{"model": "image embedding model", "dataset": "microscope photos of single blood and bone marrow cells", "train_examples": 194171, "image_size": 64, "crop_scale_min": 0.7, "horizontal_flip": true, "translate": 0.12, "rotation_deg": 10, "targets": ["smear"], "num_classes": 2, "embedding_dim": 128, "arch": "swin", "norm": "layernorm", "norm_position": "pre", "activation": "star_relu", "mlp_ratio": 4, "head_dim": 32, "fused_qkv": false, "bias": "none", "qk_norm": false, "parallel_block": false, "inner_norm": false, "patch_size": [4, 4], "conv_stem": false, "depths": [2, 5, 2], "widths": [64, 128, 256], "am_softmax_margin": 0.2, "am_softmax_scale": 30, "init": "kaiming_normal", "residual_init": "none", "optimizer": "soap", "beta2": 0.95, "lr": 0.0015, "beta1": 0.95, "shampoo_beta": 0.95, "eps": 1e-08, "precondition_frequency": 25, "max_precond_dim": 1024, "one_sided": false, "adamw_lr_other_params": 0.0015, "grad_clip": 1.0, "steps": 21100, "batch_size": 512, "epochs": 55.6, "lr_schedule": "cosine", "final_lr_fraction": 0, "warmup_steps": 4220, "weight_decay": 0.1, "adamw_weight_decay_other_params": 0.05}
Rows from block 5 of a small image embedding model, named by matrix and row number. Rows with one number belong to one neuron. Each number is 500 + 40 x the weight over its row's rms, rounded and kept within 0 to 999. All counts start at 0. Numbers have three digits each.
After each neuron's rows are labels from the 100 images, of 14848, where the neuron reaches its highest value: "colour at peak" is the nearest of a few named colours to the mean colour under the peak; "top examples" is what is common among them. Only what is clearly more common there than usual is listed. The data: microscope photos of single blood and bone marrow cells. In brackets: how many of the 100.
# fc1: MLP up (model.blocks.5.mlp.fc1.weight, 512x128), inputs 0-127
# fc2: MLP down (model.blocks.5.mlp.fc2.weight, 128x512, transposed), outputs 0-127

fc1.435:500471529479552510481478555472433543529543528449523516496516462386472562455447521494492494456526515518498571544476575538448508520504485522470509481455493485498483614458553455537532469560497481528524471494566539558514556496435483485548439492428454529493480513516424505530523442485488541506468525529491454483527458474465568493509557615499502468536499582415469492512523474473488558491437
fc2.435:531565474576541537483479413470567552554452475535522540492465497570543528561484456558471580486550457524449551489511472430550468564482570472501443507480515456505415431508508440524509469501551539558544518516496493471471488574482469501487474429470562525474489563477504506429456489562518485531555483507462507467495497553520484511503452474469526493473495468508547475575473524473590506559516
colour at peak: grey (62)
top examples: smear: peripheral blood (100); cell type: monocyte (29)

fc1.344:477515502517551563534535438563535545509516527441500525529513546426510433537455542473515522519595509564473428517516463530445497550476547468503489472475483535475539460511531477493476517502516427462580529481533524465479502443615482485545515505535485452486517501473433585457505552471490540511576489573490444482500475493510478513514498547516519463508508530488407559464575503504464560393505
fc2.344:491441494534458490500533483469545465512503482534470493499558538510506438488485507583493524515522583539454575410408565487551528545481459467402500462457480465490451536513554510449560555499469557525496483525476483514412515516484412505602487548479475513533452546519525481572520555561486529544533482501578485537529495575532451515432451468533516547521475505489514480527497498460516479469503
colour at peak: white (80)
top examples: cell type: lymphocyte (38); cell type: artefact (25)

fc1.278:435602526528497519472550422530510513468457495482526492445486528528433456489482481420523482519432464524377504488428487463472524414492436552492434468532505477497460425512507451421511544496440519513483483526526484480512537495470496560532464512543506425499509491558490503576608494459486527487488458563521433481497578556457482465504455532488544491533504469501492504500503492438511502460462
fc2.278:500489545429518501546492505494479496511512453484525501537526527466481472522444428501525513493513538458528457437547522515498508431514598519505472487436484500496475558520498556594417465465530488415442487463564492554573498487467479558510492555501498510507486550554476438408453484473505525497399469503496449547498513417481524468461595582489486510527475547529490528559573489485485541536534
colour at peak: pink (93)
top examples: smear: peripheral blood (93); cell type: segmented neutrophil (61)

fc1.82:411508546527514490467480520431432509468466443553456532505486549558531543512561596545478513470473483473531504477504484489497498468572485498489533521460470445506517552588498476474512488517578525461510567459478499493553397470375459535515534524498465466518490587544532487488554500441515478512507417522490486522484469528493460477586426469500477508522531555529535475515543587528505521507497
fc2.82:507407542436458462522435441456469429463511528552549578526471478551504539479467486554546457502482488493462492535545456502461530480538462519502521545526451580489460511470462544505518463506529528519472541508470541536509504566537447524530484466485521504463526514446526407477502437577452434462494516480488476573479568529501454543556531515533516570462514533538512625531521495531446483504444
colour at peak: pink (52)
top examples: cell type: artefact (25)

fc1.249:473424538441477489575509520500553580498545485431417474590521457514524485505451434557545527524427455508527497507537490526480466445506591533491488468519563539523541445539511468536519524495556517525529513510497439559492560509490487550522490484492519511505574528542515451493515404495449457509501467462594498491512498425566601516497495556452484507546476504438531500515524470509474456489541
fc2.249:473556516518459533468465501500469505502477506540457571472466520520496451478477489453459468507557498437512499572497558484549539516513519514498551489416501457466492492482425514539538511486440483515534514465540597504492428482506468545548437459586545512481560488479481560503519462573577500543568551526448465558447481430591460511507489528564454484517571435531517553488486488472523475560553
colour at peak: white (78)
top examples: smear: peripheral blood (100); cell type: myeloblast (35)

fc1.37:526485556542547549481472494504509471502563469547463507555476495557494440474431529559522473547485470473475526509467508498465589511451498546522504474519444512455497545530456511462473594438524493536457420465529568513499519530464500489447555526519541515507556583442488495494486386460509497437523454452525510488543471554493492558508501498562445495497505492399467480485588525425495515452443
fc2.37:584518453555518516496484551523454496495522477454533470463481503534530458508552473486450489525539433494530490478556450494482537423453525471516502532449533502562464475505489458588498453500447526419422566486577575505494571465493446428445564507534534501524521553525540513456580519453439526518475495524473550505548490526526495514596533482536502483538567491486508471444532524441441486497441
colour at peak: pink (88)
top examples: smear: peripheral blood (98); cell type: segmented neutrophil (71)

fc1.207:535492408469467485561487518510527413506469536466570448410508459534509501493484460548537518494447524502493495467521490472475480527527545471515508528448498451484472384496446481510473479546470516449559527500540477485525443511535463591494594589529482557582539432469514522490488518484529509474470467437524557492432494457534500527431568538552522467494421576497466510503488452492512478503515
fc2.207:454545490508522461487451518445519517492506484467482470521544522506429502484412576534493515465573485572527445487464392449551515480431460446537485488527483536504508572458549556496565526475581564500521547532446528587478447481529525536507484499489531443479469536437538452534499570511539493486503512538497543493561500436397459513462447479460502503459489501506474508563513516461514564481461
colour at peak: white (72)
top examples: cell type: artefact (27)

fc1.452:482564407530491482511473492553477495530521550566535561484574500522502508424474516469374499431539563582542486487524497476488565526477574534482481530554546501487510516452458474488513547392473520515564576458495520549480525498505507463455484517524476542476485473478530493485513552494484468526523511467458487461462471472415545507475515406452473579514462479530486500537460477593528477502502
fc2.452:475545510467518456573520495449500485481436493495558456525469552481503530516494546532547579527561467476466520512524473464551492507510511562513523479537499529546503525483450487429531501528507440517519505515513501571459597489434552487485472515485503530446419456555525525517456418526358516495490496523504493467542454480537449538503569418572477529520496471583512495446471555574443502499494
colour at peak: white (59)
top examples: cell type: lymphocyte (42)

fc1.14:476549484501471463450476505492592455492476462514542473427500515482569433492495477475538519457495482508440525595456434484469515534537529472472506543520534540552440549481558556542514472495503573474447484562535492489452497436490489537540496546506534545479440513514526473474506529494461495414471562463530535507500407425477527554489487488576566437479500545471482494492499477447454566444589
fc2.14:442434421475498440486540551488551482532541493501538456558497562479547500509548488444484570517486529512484456460469433434552502520509471505452559459469507572533487464521532476467538463515517587473502519563459459421511493545568515531419498544472538517516445501537431561559497561428489554456475482533511612539522520531488543531494435528482533550512514498518507507554471529514494501449523
colour at peak: white (90)
top examples: cell type: artefact (27)

fc1.115:433550443473553574511481501509478463565450537496418526498556436502528465458522545539539453496488504477489480521527534476504508496462458440511458419480489457485491560543453480492622426472513492466447469488464458514500466532465447500529481506539450450447508487518506499568533524499513415487508552466450527498578553474497450578502549470512504549439481503503440484540564552479485448580522
fc2.115:419527535476499558532493520545521466537478528499525511482539514515493491545569590543519458459461561614499507472454528486478468513494476505534559512442523427426494494473499469440542531563538534487482494428475502526489508505473449479542548479490449560427504496484455436500544497497442490518536453475509474467438555402451527431516498504523471512483416595511564473499514503566536515459454
colour at peak: blue (64)
top examples: cell type: lymphocyte (38)

fc1.338:464452419472489517478469472504501474391552444518571588550485522513510559512471525529518526513523462483508413539449373475455548458413467510460535482488509507527539469472480544448476500459467487504539489513486499473534470448435546515525509522506488465506541486500468529507546539516561512475554479520497529550538546425523557513456494532496547533543415554551549482543419545509553473466498
fc2.338:454496559497492476542481516481463436540504511470474482479507417500458524488535515510437463440475469480464477410570463542565514528519470500532529447501504429379541480436478530503600503529539493560473532501471434482543542565532480457493473456536539452475462470570469571492482543552577522493467528510482529552536556501452432504473477523435491525529490452541441537543484523472484491483554
colour at peak: white (54)
top examples: cell type: artefact (33)

fc1.506:481471467480454512468532590516574395456584492542585475519495462492488541445432467476543510497475437503519444511439470477466508567507530489493547462497531516556520463459455526450515588521488511540526509485493438463435505481483549512495552538435540514440403489519482492515459558487515552526501503485568545581531509483485490549412503517512499525483451542519521452504498426553507533458486
fc2.506:528527453488493537529469520436477485546508459477480547450445577538488361517540534478534515567527413432597467461496523512439449489524530443495500488431480523478511508505536515437487534543486577538503541476567472463500525519547468428474484532492470460498540455511505469473597487481482510477487531540449544506509491549460529414442516468457531528513446492516475429484526537539483483494557
colour at peak: white (55)
top examples: cell type: artefact (34)

fc1.327:478497488507450468441546517523405568500420517434469393554534576412505504551566481490551565568420524545474465516454594539503524439478441494461501481521500452428505465444540433535503494471479489484557520531494428485506500471465542536509504548487500499507541493523427532529509436463494522520531544476489510494563509466449493477495484471529557547541514519506483554505461470549485505533478
fc2.327:521557507483558510444542483488544515506561475569509558528412581542493463477418515550539432569522489508501555507450515548433524531538470453502463430422495427531440503467477538490430513486588506423498470519525558559517486476488485532545480463459512512561507498522522492442530521520532407421512469491492456511476564494512501535445475545495477493494455441462525533525478468461480538482537
colour at peak: pink (86)
top examples: smear: peripheral blood (100)

fc1.459:563496484524421559478558439484497498532462522505490429469510504525476593481529490497567479483543478562468515541524536458508426512473498488547485427435540467561522502478441536458430488533517457501420439552476499488502530502434503522571576501502567451512483486479522483492511590473521554496516540549478458458561537571532561446482429501545470486537530442482510481498570499474503444548489
fc2.459:442455497544548441478491504541429529485440517526535480462515477522553557498492594554521430513601492545506455443497568475459513408500535516489470559519441509512510530480493519571471456493479478445500418492554584467554469526508462537443490440512478516428482563530502457483492442522479522532492516549500484540459464543447490526519508533496541461493486466502554542466516511548430542501593
colour at peak: pink (57)
top examples: smear: peripheral blood (63)

fc1.190:548551533472465503497563554412470520497472567588535472570499533513516473533506532474467539607528490467514464503530587491530481479494552604559469547506518517525548461509467459504504500482478505537521486454497518453434447464460444551448484454504485547464559435523407496509456500459486460505412523514505546479496512507567556498497506493438511543483448461503570493463498521434475451515460
fc2.190:604500522494494571527523477501506514491563506473472535459512427541523518496459535443561486486422541447497430514508495471506439460570474583452518561517506562450474494506516491463493446502488437523489475508532468532498428421500490539439452480472504445544517471510512487501520442490497551481538500486599477473434482447531546535516465550468459536488583508451538558459420563437464481486498
colour at peak: white (60)
top examples: smear: peripheral blood (100); cell type: segmented neutrophil (49)

fc1.229:507619540490434502461510470509542524490391488498493519483482520575495536504500442520553495529439542478545514505515508551496487483504522434426505486462521489454572471497518511507499511504473457477452418548527536527505496508459472457473552572511510456505453463482475569570492383526510548483445513515514546495548472508495520444510481494499521439558393481493529511554560444454568446462484
fc2.229:505511485528555442537513530511472454474478504522561520524454536578447518514532528491509529545534544526413484382534542512508487504414538519560517442487517456406455529474495544468447535488493510508522510484472573479517488473528451510460472366517438451441462535530581447534544550495509464448496470557487527435527501509474496553512474482508480489450491476468539502462498509414474549477541
colour at peak: pink (96)
top examples: smear: peripheral blood (100); cell type: segmented neutrophil (54)

fc1.474:477472507584448481514499517471454520578518460526525587570582509517535536457481486501544476527502469549479518511584510449460475504560460526409503455514487483477495488504534491534471550467494481451556486600540448504447493426505484505513500542479544553437460544490522531537508481539533464546477568505528542572468441503436508512511519433540478542515520495479482545485445468543433541566589
fc2.474:485512503470506475464454475506535589463455551504467566536498519486524559514560509513447552551454535441515486504536445524535493577411488547474498553511504517520441453501481486500538422543422442516550478501432497546518507547450551518465529523519572485532419515497446520518433504478492498476451493496596429484501479426568488529513530411499507518535487461552458498427489504568517530492463
colour at peak: grey (71)
top examples: smear: peripheral blood (100); cell type: monocyte (32)

fc1.253:452510484577557511522531484503524426463504517508586425467441455490553502568498478541507467550504521495475465524498434443472548523528507508477474520438503616440551485556483520507608554517507498457479517433505490454552552474507517466573597521535482584477434460490459483466487478494494506526539524481464533517449520525488510463467531545518550525474519564456476442417494509490545524479495
fc2.253:476477481448483560555459464440559431532471483500486507483449543482538502416486443524505528537493540485528475540433426510490430506540461468498492488481517441578492441579444493569479505506457560524431531524515545503456464539503505512474541497439515461426476475500520502478424463501494456443543457491477567585528494487476484466502454543488472598482458560517515486494530570568457439480524
colour at peak: white (67)
top examples: cell type: lymphocyte (42); cell type: artefact (31)

fc1.180:527455517469547556509470525480500520425516498590493584540482440484514485492435433508570455487501544459453534454512504544450539489488433433574541537563502445521499505486493464442513513498570463534492553511497528507492522497434467507579537529601441511475562547540545503492468509516500496444454510481553453555497448483553515478539530480503443541484445565484515473513503398535486452459513
fc2.180:533552565503487543566492452455454481566460518481519464454493454516530445520487486487452515531503550546512417537505569498519478527480533500462532477519525486470476470468500516549530536481450542503500523527529547527485447517522498462481410450462506446526397517462595502422523517486519468482491490545496466530474474489536468474424498559479599503572555524579492514577461526416449469554555
colour at peak: pink (62)
top examples: smear: peripheral blood (100); cell type: myeloblast (25)

fc1.341:459518473476412462484540543517501419516458559460497532559515466544529508401499489528451413505507433480552526479499459552479599526502487505551594482470463453539541512503516459497491456504518516559466556521535509520519497536497494543590479522474462494410495469510543499506492489485549469513518423567435546452512496476459521510531549479478455505486530544392479531465518521473482547575466
fc2.341:489523442528546518478439407440498600523531512445521475506500514470526525483505545511500444467569488464478358512461440436547515511470483519547551538499493562578503505577543495525449500588524452489545476433494496476541476513524540455474497534554491514441532504490439487493517541512509429445505399503496520575529533485456509507488513472494514533456459568490561492511471507474491527534534
colour at peak: purple (93)
top examples: smear: peripheral blood (85)

fc1.0:486489428614451490474551466460412493501428512524535498414550440525517539544418532559533546508495502493499541458493549490485496491472493465434549476496518450446505490501476525460478517493439496531453481468484558513500483555518484543530507476502501474536530498516530499535468522496522461495503518541478505418482492468515522546496449491487447489341629520516479553456442491508473531433489
fc2.0:533445460460530483485430584536542532526482517468459497536444530455446484501504505479536436519462530529524481536553502471485446506555523527443454499492477513523534511440473433590548527418448453472487548452570497404507509526493506419525563517471522577485449515533482446516525461527498473480496470525513490545409522550459419468546488515494466601531491485465514561480502515520427493490531
colour at peak: grey (54); purple (45)
top examples: smear: peripheral blood (100)

fc1.448:490483499540489505491510535463466597450478539469447526497485442502466526538522572535408495468455559422452489487542466550517536519494477550517472537524427426511511463484477500514487406542455467421461461516449592443515485457526533428482530499488526562509467574433574464531551486458529539525507558541478543540476521479585481451507474502484509544475503524513524455494525534558475545511533
fc2.448:578526545543486509470462426491533479502552525585540480536538596527499507431427441562553433486481487491498481470459427534568534472423439506490492483497432521501527531555551479568448516487497497482508472510556430531460510547476456542408485488522453501540538540510440472478492538475510552502519501453482455540497514461518521443458524511478527423515521474480565565514539452461467510548539
colour at peak: pink (98)
top examples: smear: peripheral blood (100)

fc1.127:517450470511520393539465510491506475493467563574492490505520457545442574482443558526513510528496416521488480481489550543531467489434509509462452444533485457439461457498485504457458475439531497503515495391543425527495587483498469542538485463474588559436471463481495532526562419468527456491535524553413459468502461512502460484425473500487448473523481528475501499454534523519550521484525
fc2.127:474516475521511593440504477520494487579480512508470501421489458434476480532503549465542522559502529526516455482511496405476493513490416446538520458538504489488548484420442513497480530571395542488480446524524535464490431453499473479516597517405532520563565478509434444494533504522564452478532463543470503486498525546452500532498553465520534556508557500503536481435472546513454517469495
colour at peak: purple (83)
top examples: smear: peripheral blood (86)

fc1.209:468525502418525572498511550488510472520450533570514560543528440486467452496498441469488489548566576464516487531510550485479524448455451501527474531530506565500542530501564542545437548473541447509533499511559442520459461483412503532468468508548485525456529507634537463463526520476427497434525470507482497542546489571443468568476506515529511508576549561506474541527474479537477510539502
fc2.209:515496560477550538494438477532509461485520404475533520472535517473505430452509486449466487530437506533485490523444426505548509492479518442529502517450418512519458495545523471529484507486538561472465542577465533511500550512548470485545476543519502504498514446501554537518534534575510493594508524485484552548476567455506588473431508558548450521507517448496487450578478445407429485578511
colour at peak: pink (52)
top examples: smear: peripheral blood (54)

fc1.34:520504497486470481544551543511532438531572578575537487452454474514506423452500447523480518540531576501467396428534489471429481529526512494458507432428439543538416488494555589459519500506471500475528525449517554531457480558484476556547513440473476476528524540537556582538481404536503529472517524495532538444510513540517485487521519488472509479458554469503475517479513479490541501467439
fc2.34:467467530469510544493418444456462445446492563449553425499540477540514497476566399478536491527427474542527511498519448497590579463532430592556558552439490486509530505553528478498432543545464544478503567531480547461501498531467518470490467480466495452521558522547483528459487515466447455450505463488464465427491546486491499530533512522506506532560486489474521474512476549464512557440536
colour at peak: grey (80)
top examples: cell type: lymphocyte (42)

fc1.241:522540565506549433515548489450514519589504477484532454528577514549425496498537510424421472492487478557561542488491581564466558527471552498488438463473544593515451507573520510513428561489507560523478489511544558476506526501502514489514523503505460510537489580515471457517497433511489506464517555528528396473499478435529523467523436437485510483466439495517545514503458481442490473485449
fc2.241:539475354495479500485510518470501483518482496464571457474516552417521532461495553550509518523533465436521545476478450614451530497504512523506557475507512488479515475476496525454499451480533467521501529504539517479499468533523528497432458467462512505498603506548524465460493468571547475560454517532559526510517490518440559519508524445506432502480534451508459472458509499507341448495534
colour at peak: pink (68)
top examples: smear: peripheral blood (100); cell type: myeloblast (33)

fc1.177:524491524526469548467430436460423523494516541539525506482621503577434538540479517516444438498513523462463513569480490408563526474538534564493465528513559519493401488469519447583557482490481493506506505510488491490531487601484561514470454509501507495556492515535412518531532508496513503442535503586534469452520518498558470430482482542517510483490512466485521453503507558449448506561511
fc2.177:482544522528474506557549393507582575540533517500444468607473525557555441479475535518569508557550479498575538500452546496438510496558506468446497442554446529455503476456468447530562480472599415466500522572475499460487526469461442445478473476513529550527515572503475497495483486500508525525504470503491439491498482493506494513480500496465417489518610522539477494492471508515504512508506
colour at peak: pink (94)
top examples: smear: peripheral blood (100)