A small image embedding model, trained from scratch: trained on microscope photos of single blood and bone marrow cells.
Rows from block 3 of a small image embedding model, named by matrix and row number. Rows with one number belong to one neuron. Each number is 500 + 40 x the weight over its row's rms, rounded and kept within 0 to 999. All counts start at 0. Numbers have three digits each.
Before each neuron's rows are labels from the 100 images, of 14848, where the neuron reaches its highest value: "top examples" is what is common among them; "colour at peak" is the nearest of a few named colours to the mean colour under the peak. Only what is clearly more common there than usual is listed. The data: microscope photos of single blood and bone marrow cells.
# fc1: MLP up (model.blocks.3.mlp.fc1.weight, 512x128), inputs 0-127
# fc2: MLP down (model.blocks.3.mlp.fc2.weight, 128x512, transposed), outputs 0-127

top examples: cell type: lymphocyte; cell type: artefact
colour at peak: pink
fc1.440:456526560496570507520509482545444464549554568555528480469489483486514480480501524458483497470444503486527528425470488499477517549522490470519438525433490582381529565573524540524513567539575478456499546496519455456501531529515493496534519502494521410450516446490473505496477487480456559544606446493461477557490545563510496433478533562508569458504560575489511455504549484492509478518463
fc2.440:446533401447535532521491441478544433534541565482533421539546498532497457509520499557529528487484555527527502517468503570399492470513499504449534477454495575505439461555572543526549555556516535508470562496457487514496520531477469520547515487559472563516529487575471523492479537486494463530575523512499498528563522499408479527517526520472562472507461439520456455405549536485556499474498

top examples: cell type: artefact
colour at peak: purple
fc1.8:511498449492566493474523415488516456461526548485476402448449518544456462392489512469517529505483455483584516479550506570527520491441541515421516521547494470533511500498508424506503501380601516560478573545504486438520520550514463487470494470551487510529491526458576511477495480531472533492538519509468509506509512503472471542460473466505483436542570492427417483534500515438521542516528
fc2.8:506517508497515527468504475486506567484399521512469536526453490517552497528503407486469544518488539539514505445528458531545478485459561468577459516491460551514466557426554475427449453509485452485472544537497460534559497468563470521480495556549449507491525532544560468540481535539471467536555527513548546586548475495512550534520454439477583461538568535505562449571561519507526509474561

top examples: cell type: artefact
colour at peak: white
fc1.316:462475474497499492500526538504525434508566481458472504495547539468485512474455478491552471467452526510433554601414427482530484580548524512446553483505433440506472465506478553501562501536434534461512441483450525452484469418579541503553476543503519476569539499519484502512480480480558521477459497487534540482497460457476491511446489476428528557511438518610506515434592483498538528480494
fc2.316:463474576493449551506559513524526439454531467481604523484426563460520436492534494454512549449441493542499387470528483532488492571507412494507504450454518518462462561444525548433499501482492474381481471487523428468498501555485557481525578488499427473484465501507469565457499532521544554492471568508512518557481484506467506540482531488506485491489503510485489472485460465444535490454556

top examples: cell type: artefact
colour at peak: pink
fc1.270:492447524522519472432489522512523488481508505577470553463426527460442512432470471457525476482555496483498577505481494589420537477508458592539428549535483557444495479494466501531528510458545483555462459535436524473500537532524517520501464560533544433523484459414554531420446556499514528531491513440428508497547473577521530456519512532532478458517500463478477497478514505483614500507476
fc2.270:455432528414507484489492505465484497503544545496497516510573485536509380515449480497453568444461562468491482484496400561564492506497415491480540469444438537477485433460505532493515516481402541471510531450510450521453419441574535492511460555497404482503509513491471522491522490521446595489549550462493486542498538483524478523482546502504558472462480468474455478503545499547504509471485

top examples: cell type: lymphocyte
colour at peak: purple; blue
fc1.50:487567538526508424476496563524504440515514532474540484511558404481504436459519569467513462556503496457486516472482556504534438549483489438513524553444456560415477495491510470531502519589506537526534583503542447514558485575570464517441545511489473458503472531532472498502551500456396491462577531482510504546517497494542484465499554549482480457447518525522431464553520447517481518544540
fc2.50:540542459488443431485519477548492453518547498422477452517568542455513466498509524531462486561470465552537522525486468534549538529478494495592419453588457562532448558557505492466484523520577535503554526565505511513472437477463554466551423508474468477504498417555446474524532529490561529559439453436449518494560507522475428490533477448469485506504486442511473520496484454456504492476496

top examples: cell type: lymphocyte
colour at peak: pink
fc1.435:433434478505513464544462510505540462552513538483588485422494487548517540420513449461472469451472528465539455557525442495482540498523502497499501429530540479474499557458542459490548509566413543476522486432448484498604467527436527493492577537428554507479431489525451445484477556487504497539527489507551513491482549554554471496441531552441483573507520527455497541483525544467508553519499
fc2.435:461477520463452519545483521486534465532527533469463538506542527438511478506544517498466516445450515534492378448439469477428533503491465501443570522517427569473540482500502525533526510511491485536570574554493478513523527477469466526524508489493511489501524484437514450566551466510490427447479525538478519427481391457556497423458499470486531531405522456463478572482516518502517436415539

top examples: cell type: artefact
colour at peak: purple
fc1.444:544527427485613585526505519543474500483525552543508545410458517503444542540521494468504560425512436585547512496491523479547483522491548479548482458539487448544537443415466527487467520441602504583499483558512541482569429495469538530557538487510528467502461513492470535496543502457500423487499516490478496478470547492455531489546580494491491437494450484551524474512471493531494526536508
fc2.444:464474530442440471475523498480487515555438453459543455488512537508542490500571502481458495544416504496458526459503544492462452445475489539494521516490484582429554521526501568470470456539532490460451453469568507536446452460478449539493438556427506524480466445555479411500555499461481529471435466416503473579490502495527528497502527521521476560533517494530448513556565483412486480536569

top examples: cell type: lymphocyte
colour at peak: pink
fc1.124:524493454531451498506511471475519557548472438526437521429518448490497481538453533498479584559429554513440503452489497458457564483562550508484509507460466502465494553533494535481461403497467488479455457444549500521451476497452465477542491500482586463499433550496466406464524516565547538486519521439519514493515471512523518510569480452483425473443521463540422535520470558452471578539523
fc2.124:521459500456484500569459519445465476502460518538460525458566493494428534481440506497470507454507500545476515501495556577508511458540527514511513488509533469607419471503577420525507413503511554555575474482563575544453504478515492530445512522504494500491478555484462521498565512509533503549540423497509440447485515474552440531482446590425461438490536477537467552499504515482451543442499

top examples: cell type: artefact
colour at peak: white
fc1.414:488500537434467547566526515505505455496491492496530413501479497480506509548452534505394528489518530554459488508493457460488463552486476489608426458449470493481485474456505466478507527514483522408500474483428496444454469442502533433497491581469495458501512611457534545574507566526540558453458478412466563510463532536507516497486511496551546540475436565545506494481543468499507482458508
fc2.414:474425522409474512517457521526481504581498469514486484470480596472460482467406588501544518526502535571448448508483519556420486538536508500539481547498523505472475566459483504497453524484533539496461416517495441514502511583475518435486513450507458592472509448518510414495570513495548533513550543546536433490491504473510475548524476483539507454457470445509425504446496502483534496445452

top examples: smear: peripheral blood; cell type: segmented neutrophil
colour at peak: pink
fc1.304:504486488522456497408523501537466564413543515536566497525461518485516452525543531481474518535549555469512524474521505426525507485478512482472557501529563590473540549493521511486518544462422605497517545495539554553478521488512515465465491524548506538541511458520551485464401415472496532516493488489527532472445529507431532476504581421516516516556453498472571525462440448490411532515495
fc2.304:507438505460537459543450508455552504485506492498424433429462530522491484481471461456493508536450529498514475455509501498570549418467555493509448495472478542408434497468497433456498448458449487532420495487477494517502440497508490486462542532472529521445550562604515462459499519525498486523533572424506497537502491514543521480498498533527504502549574493480577552472508530465386412533470

top examples: cell type: lymphocyte
colour at peak: pink
fc1.107:428479511465487450540528456442544535529478553482531478498453494447510537499485528482512495452464476467536458446497479467520494527521546521508459483525515577444553449576505534484479554469532509432476457486408463515532469479465520536476518495481477481412489457477407483470531617541540504523555457437501495576486519474488488491425496441516513426440482477562496468433540523418486457459455
fc2.107:509536459517546490451497510471495448466556512510531420490548506463424519525467573538470528537479530493487574534442525497463478554468544516491430476436501466448516443551456473462529538469548513529517482424497525456479523484558506493530504539488467448557568431500481538531530562530612468518472466529496456495497531494433493466451532510565507492512552462531547516424477462552490572531395

top examples: cell type: artefact
colour at peak: pink
fc1.225:552475409548491533547459489522544564476594503489443562517499508438521432502501524494549487473536578507493475509498467527523513582525451440565509432599461593482448517488491519461540503507465509501522564500468540534525515561458472485535452486453500535524512526555442481489465561557512503535581478473472472480452546571487542519490507439490477518531469483421508487536495495534512451552432
fc2.225:513488535555483522415501522502576389530470489498502524466533505515435580519551573519512516564444434487514530529517518486528530514477597484539503499469481411482487484472494512430476503496503484532511511437465518502488499557575505533455476512457444561473499535518517483489497535535524484502539497483483551544522490521452574542532501479505510498527425445544454553388590403468526459503529

top examples: cell type: artefact
colour at peak: white
fc1.171:512495474465445501459492563486567448482451530592529508534468476468473537512522502516499508440452539482532486565512465524468454569501493449541491501484476460497444431497524500536472532512472510527525459546577505471531485540528499528567476510497562492522478477558479410487473568443560530537566585461520537529476527525483519517530588493552562441487368546516516439502503471542572496536482
fc2.171:530515495473494582513530568510515513415512495570528589512522532495501448518512560442439500462535515489557485489436455513489474562469563547523524538548480509544501525446474507443512500496502525494452486534479467549459522490518562518586526510540492485468525446516496523495531576509576571530431529525534482597472482547461510552410470429563500515497429524518495437552474492518539434519544

top examples: cell type: artefact
colour at peak: purple; blue
fc1.188:480448518513540466437487499512494457535495548412461539496574471513529478443438530510535442503536557508497467537539476548482500511442496466535493524525459475543469526550594469515512465483511521531475515455485395561505530585509433482546556517508499490494507516487523508514545433496604490511490479512430570580454516487513461557550525540537533458548470533506440403519481556536430493528483
fc2.188:517526453509474527481570445491489434509438466491440474523514495435509450510479510477478475521484466538480507497443538498498413545403506436543504450482479424539507537494531504537459501461501571469475513515411534511571497535545542512550436523513450494491521518525515476534476443529515387544501468533432463494578493532544541468557475593542571446513472549455483559480512509453473537460512

top examples: cell type: lymphocyte
colour at peak: pink
fc1.449:539462493493501533435497485463523485573491536467485508410485556550570477507522493464475534444497556564560529556526554404468586515536487469418520514535458483463521480528477487598527451477529527483526523510534454529440504488453559599565476491478504471552442527477508511470461510587497449493522479384495486513493519450505460530490526517465481451475484429538535500511479523463460520538474
fc2.449:540476524545411479518551478436515474486471422510471507543494497507531551505505483515375539469447488453451528491538513559466485502508463551448533481517517512463448504487495527422452500474443483479510611471506499547427540485567583476464505515541486491577484494495536557531556515542505492496511556532452607512432495491528491496473519500466427514420510482463548495437478465542448503472521

top examples: cell type: lymphocyte
colour at peak: pink
fc1.469:498573476538450487499537581538519495467528501545484494569466476553392552486517462539529491470489535585564416509502464583457429468459485473555500485460517465424498533522501481464474495505502525455605463526474481510520505491496564471478480523473429466515468465471442556484503531453485490495492503581460517494514473516376510446475513459561497504522450540479488437503543485492516423512526
fc2.469:504428391473540568476580530507496527458484556513498435466512556532506518450551500532475482505510530446506511506485482488457487492548504523461510512471481527558561457425485459565482514504525509517505522451528472513477507514449442491448472543485532435480499523571487507494540404437536599576456431530467452502554511500548584517578482470503478470484481526485463462489465497617467475519507

top examples: cell type: lymphocyte
colour at peak: grey
fc1.311:463486439454495489519507443446422444462571520505431477475489452544456512469471383552427494482482534489613527422533520505411504457506461494514463529500553505475453513560477485526442519481510482508569562525475445480479537508479514462483494457470563410523537469505441475584511486515512470458498524435501531494494534550521527591478466502502531455480544436490531510507514501549530525470499
fc2.311:473518514494524468519457492498549529557508488512526445499511481503523446555550464412554532547548438519487511558534482560548535437522484540474516415494491485541426471487527473451468554606510614499546574500514566471451451411483472520550481493545542538495544505474487549496524511490466480487452460512477456449462501530450505458570473522489526461484474498528462505468476550431465421462449

top examples: cell type: artefact
colour at peak: purple
fc1.498:551439538490566560448503573450495457539485486524504454493553546566448486455484449542493517562517431476467549472512547468547503537418429408482447527469441517529556500511474493507540482495427552559534516520474485545505510529518542521514533495444521518449483479535494568481501477497573533554473534477396548584518528478476493502471518501497459449550456452549472511514569531500499465566510
fc2.498:452575557513529519485508540548463549396454483477457496467487469511514396473488495495529509490487483484514472500491444549476460563406477520478541478513502485485544540490510451479445536425481509508494554514538551541484540421530477523522469423522536449525522523576523525452522555470505526579467474536515528424530520495540513549516539496506632528491508484409510423444468449497510502501477

top examples: cell type: artefact
colour at peak: white
fc1.181:468540427468581468457538436574508491457558528523475483524568425451511484502488587483467511577550476523546451558457425515463481555519550514494467531498481465483552535498469557508493563509524513411525477587472451520495464536556526520489512471575540439510534454474481526553510500543503548500481459405488537468473518511586476553513551477487535509517521574488469470464535523465481485495488
fc2.181:524472545528490491532571494514470509497508555591490429502487532522516482487533534422525535526353518542516488518512565535488471471463483446496509518407518499474472477530531520519519519511425578512538561477468474564484472518471503538409499505501477518530487481551507476446540486469542462531555488524510576503479545496506495528444406506574602449566518458488428509531506502513459491502444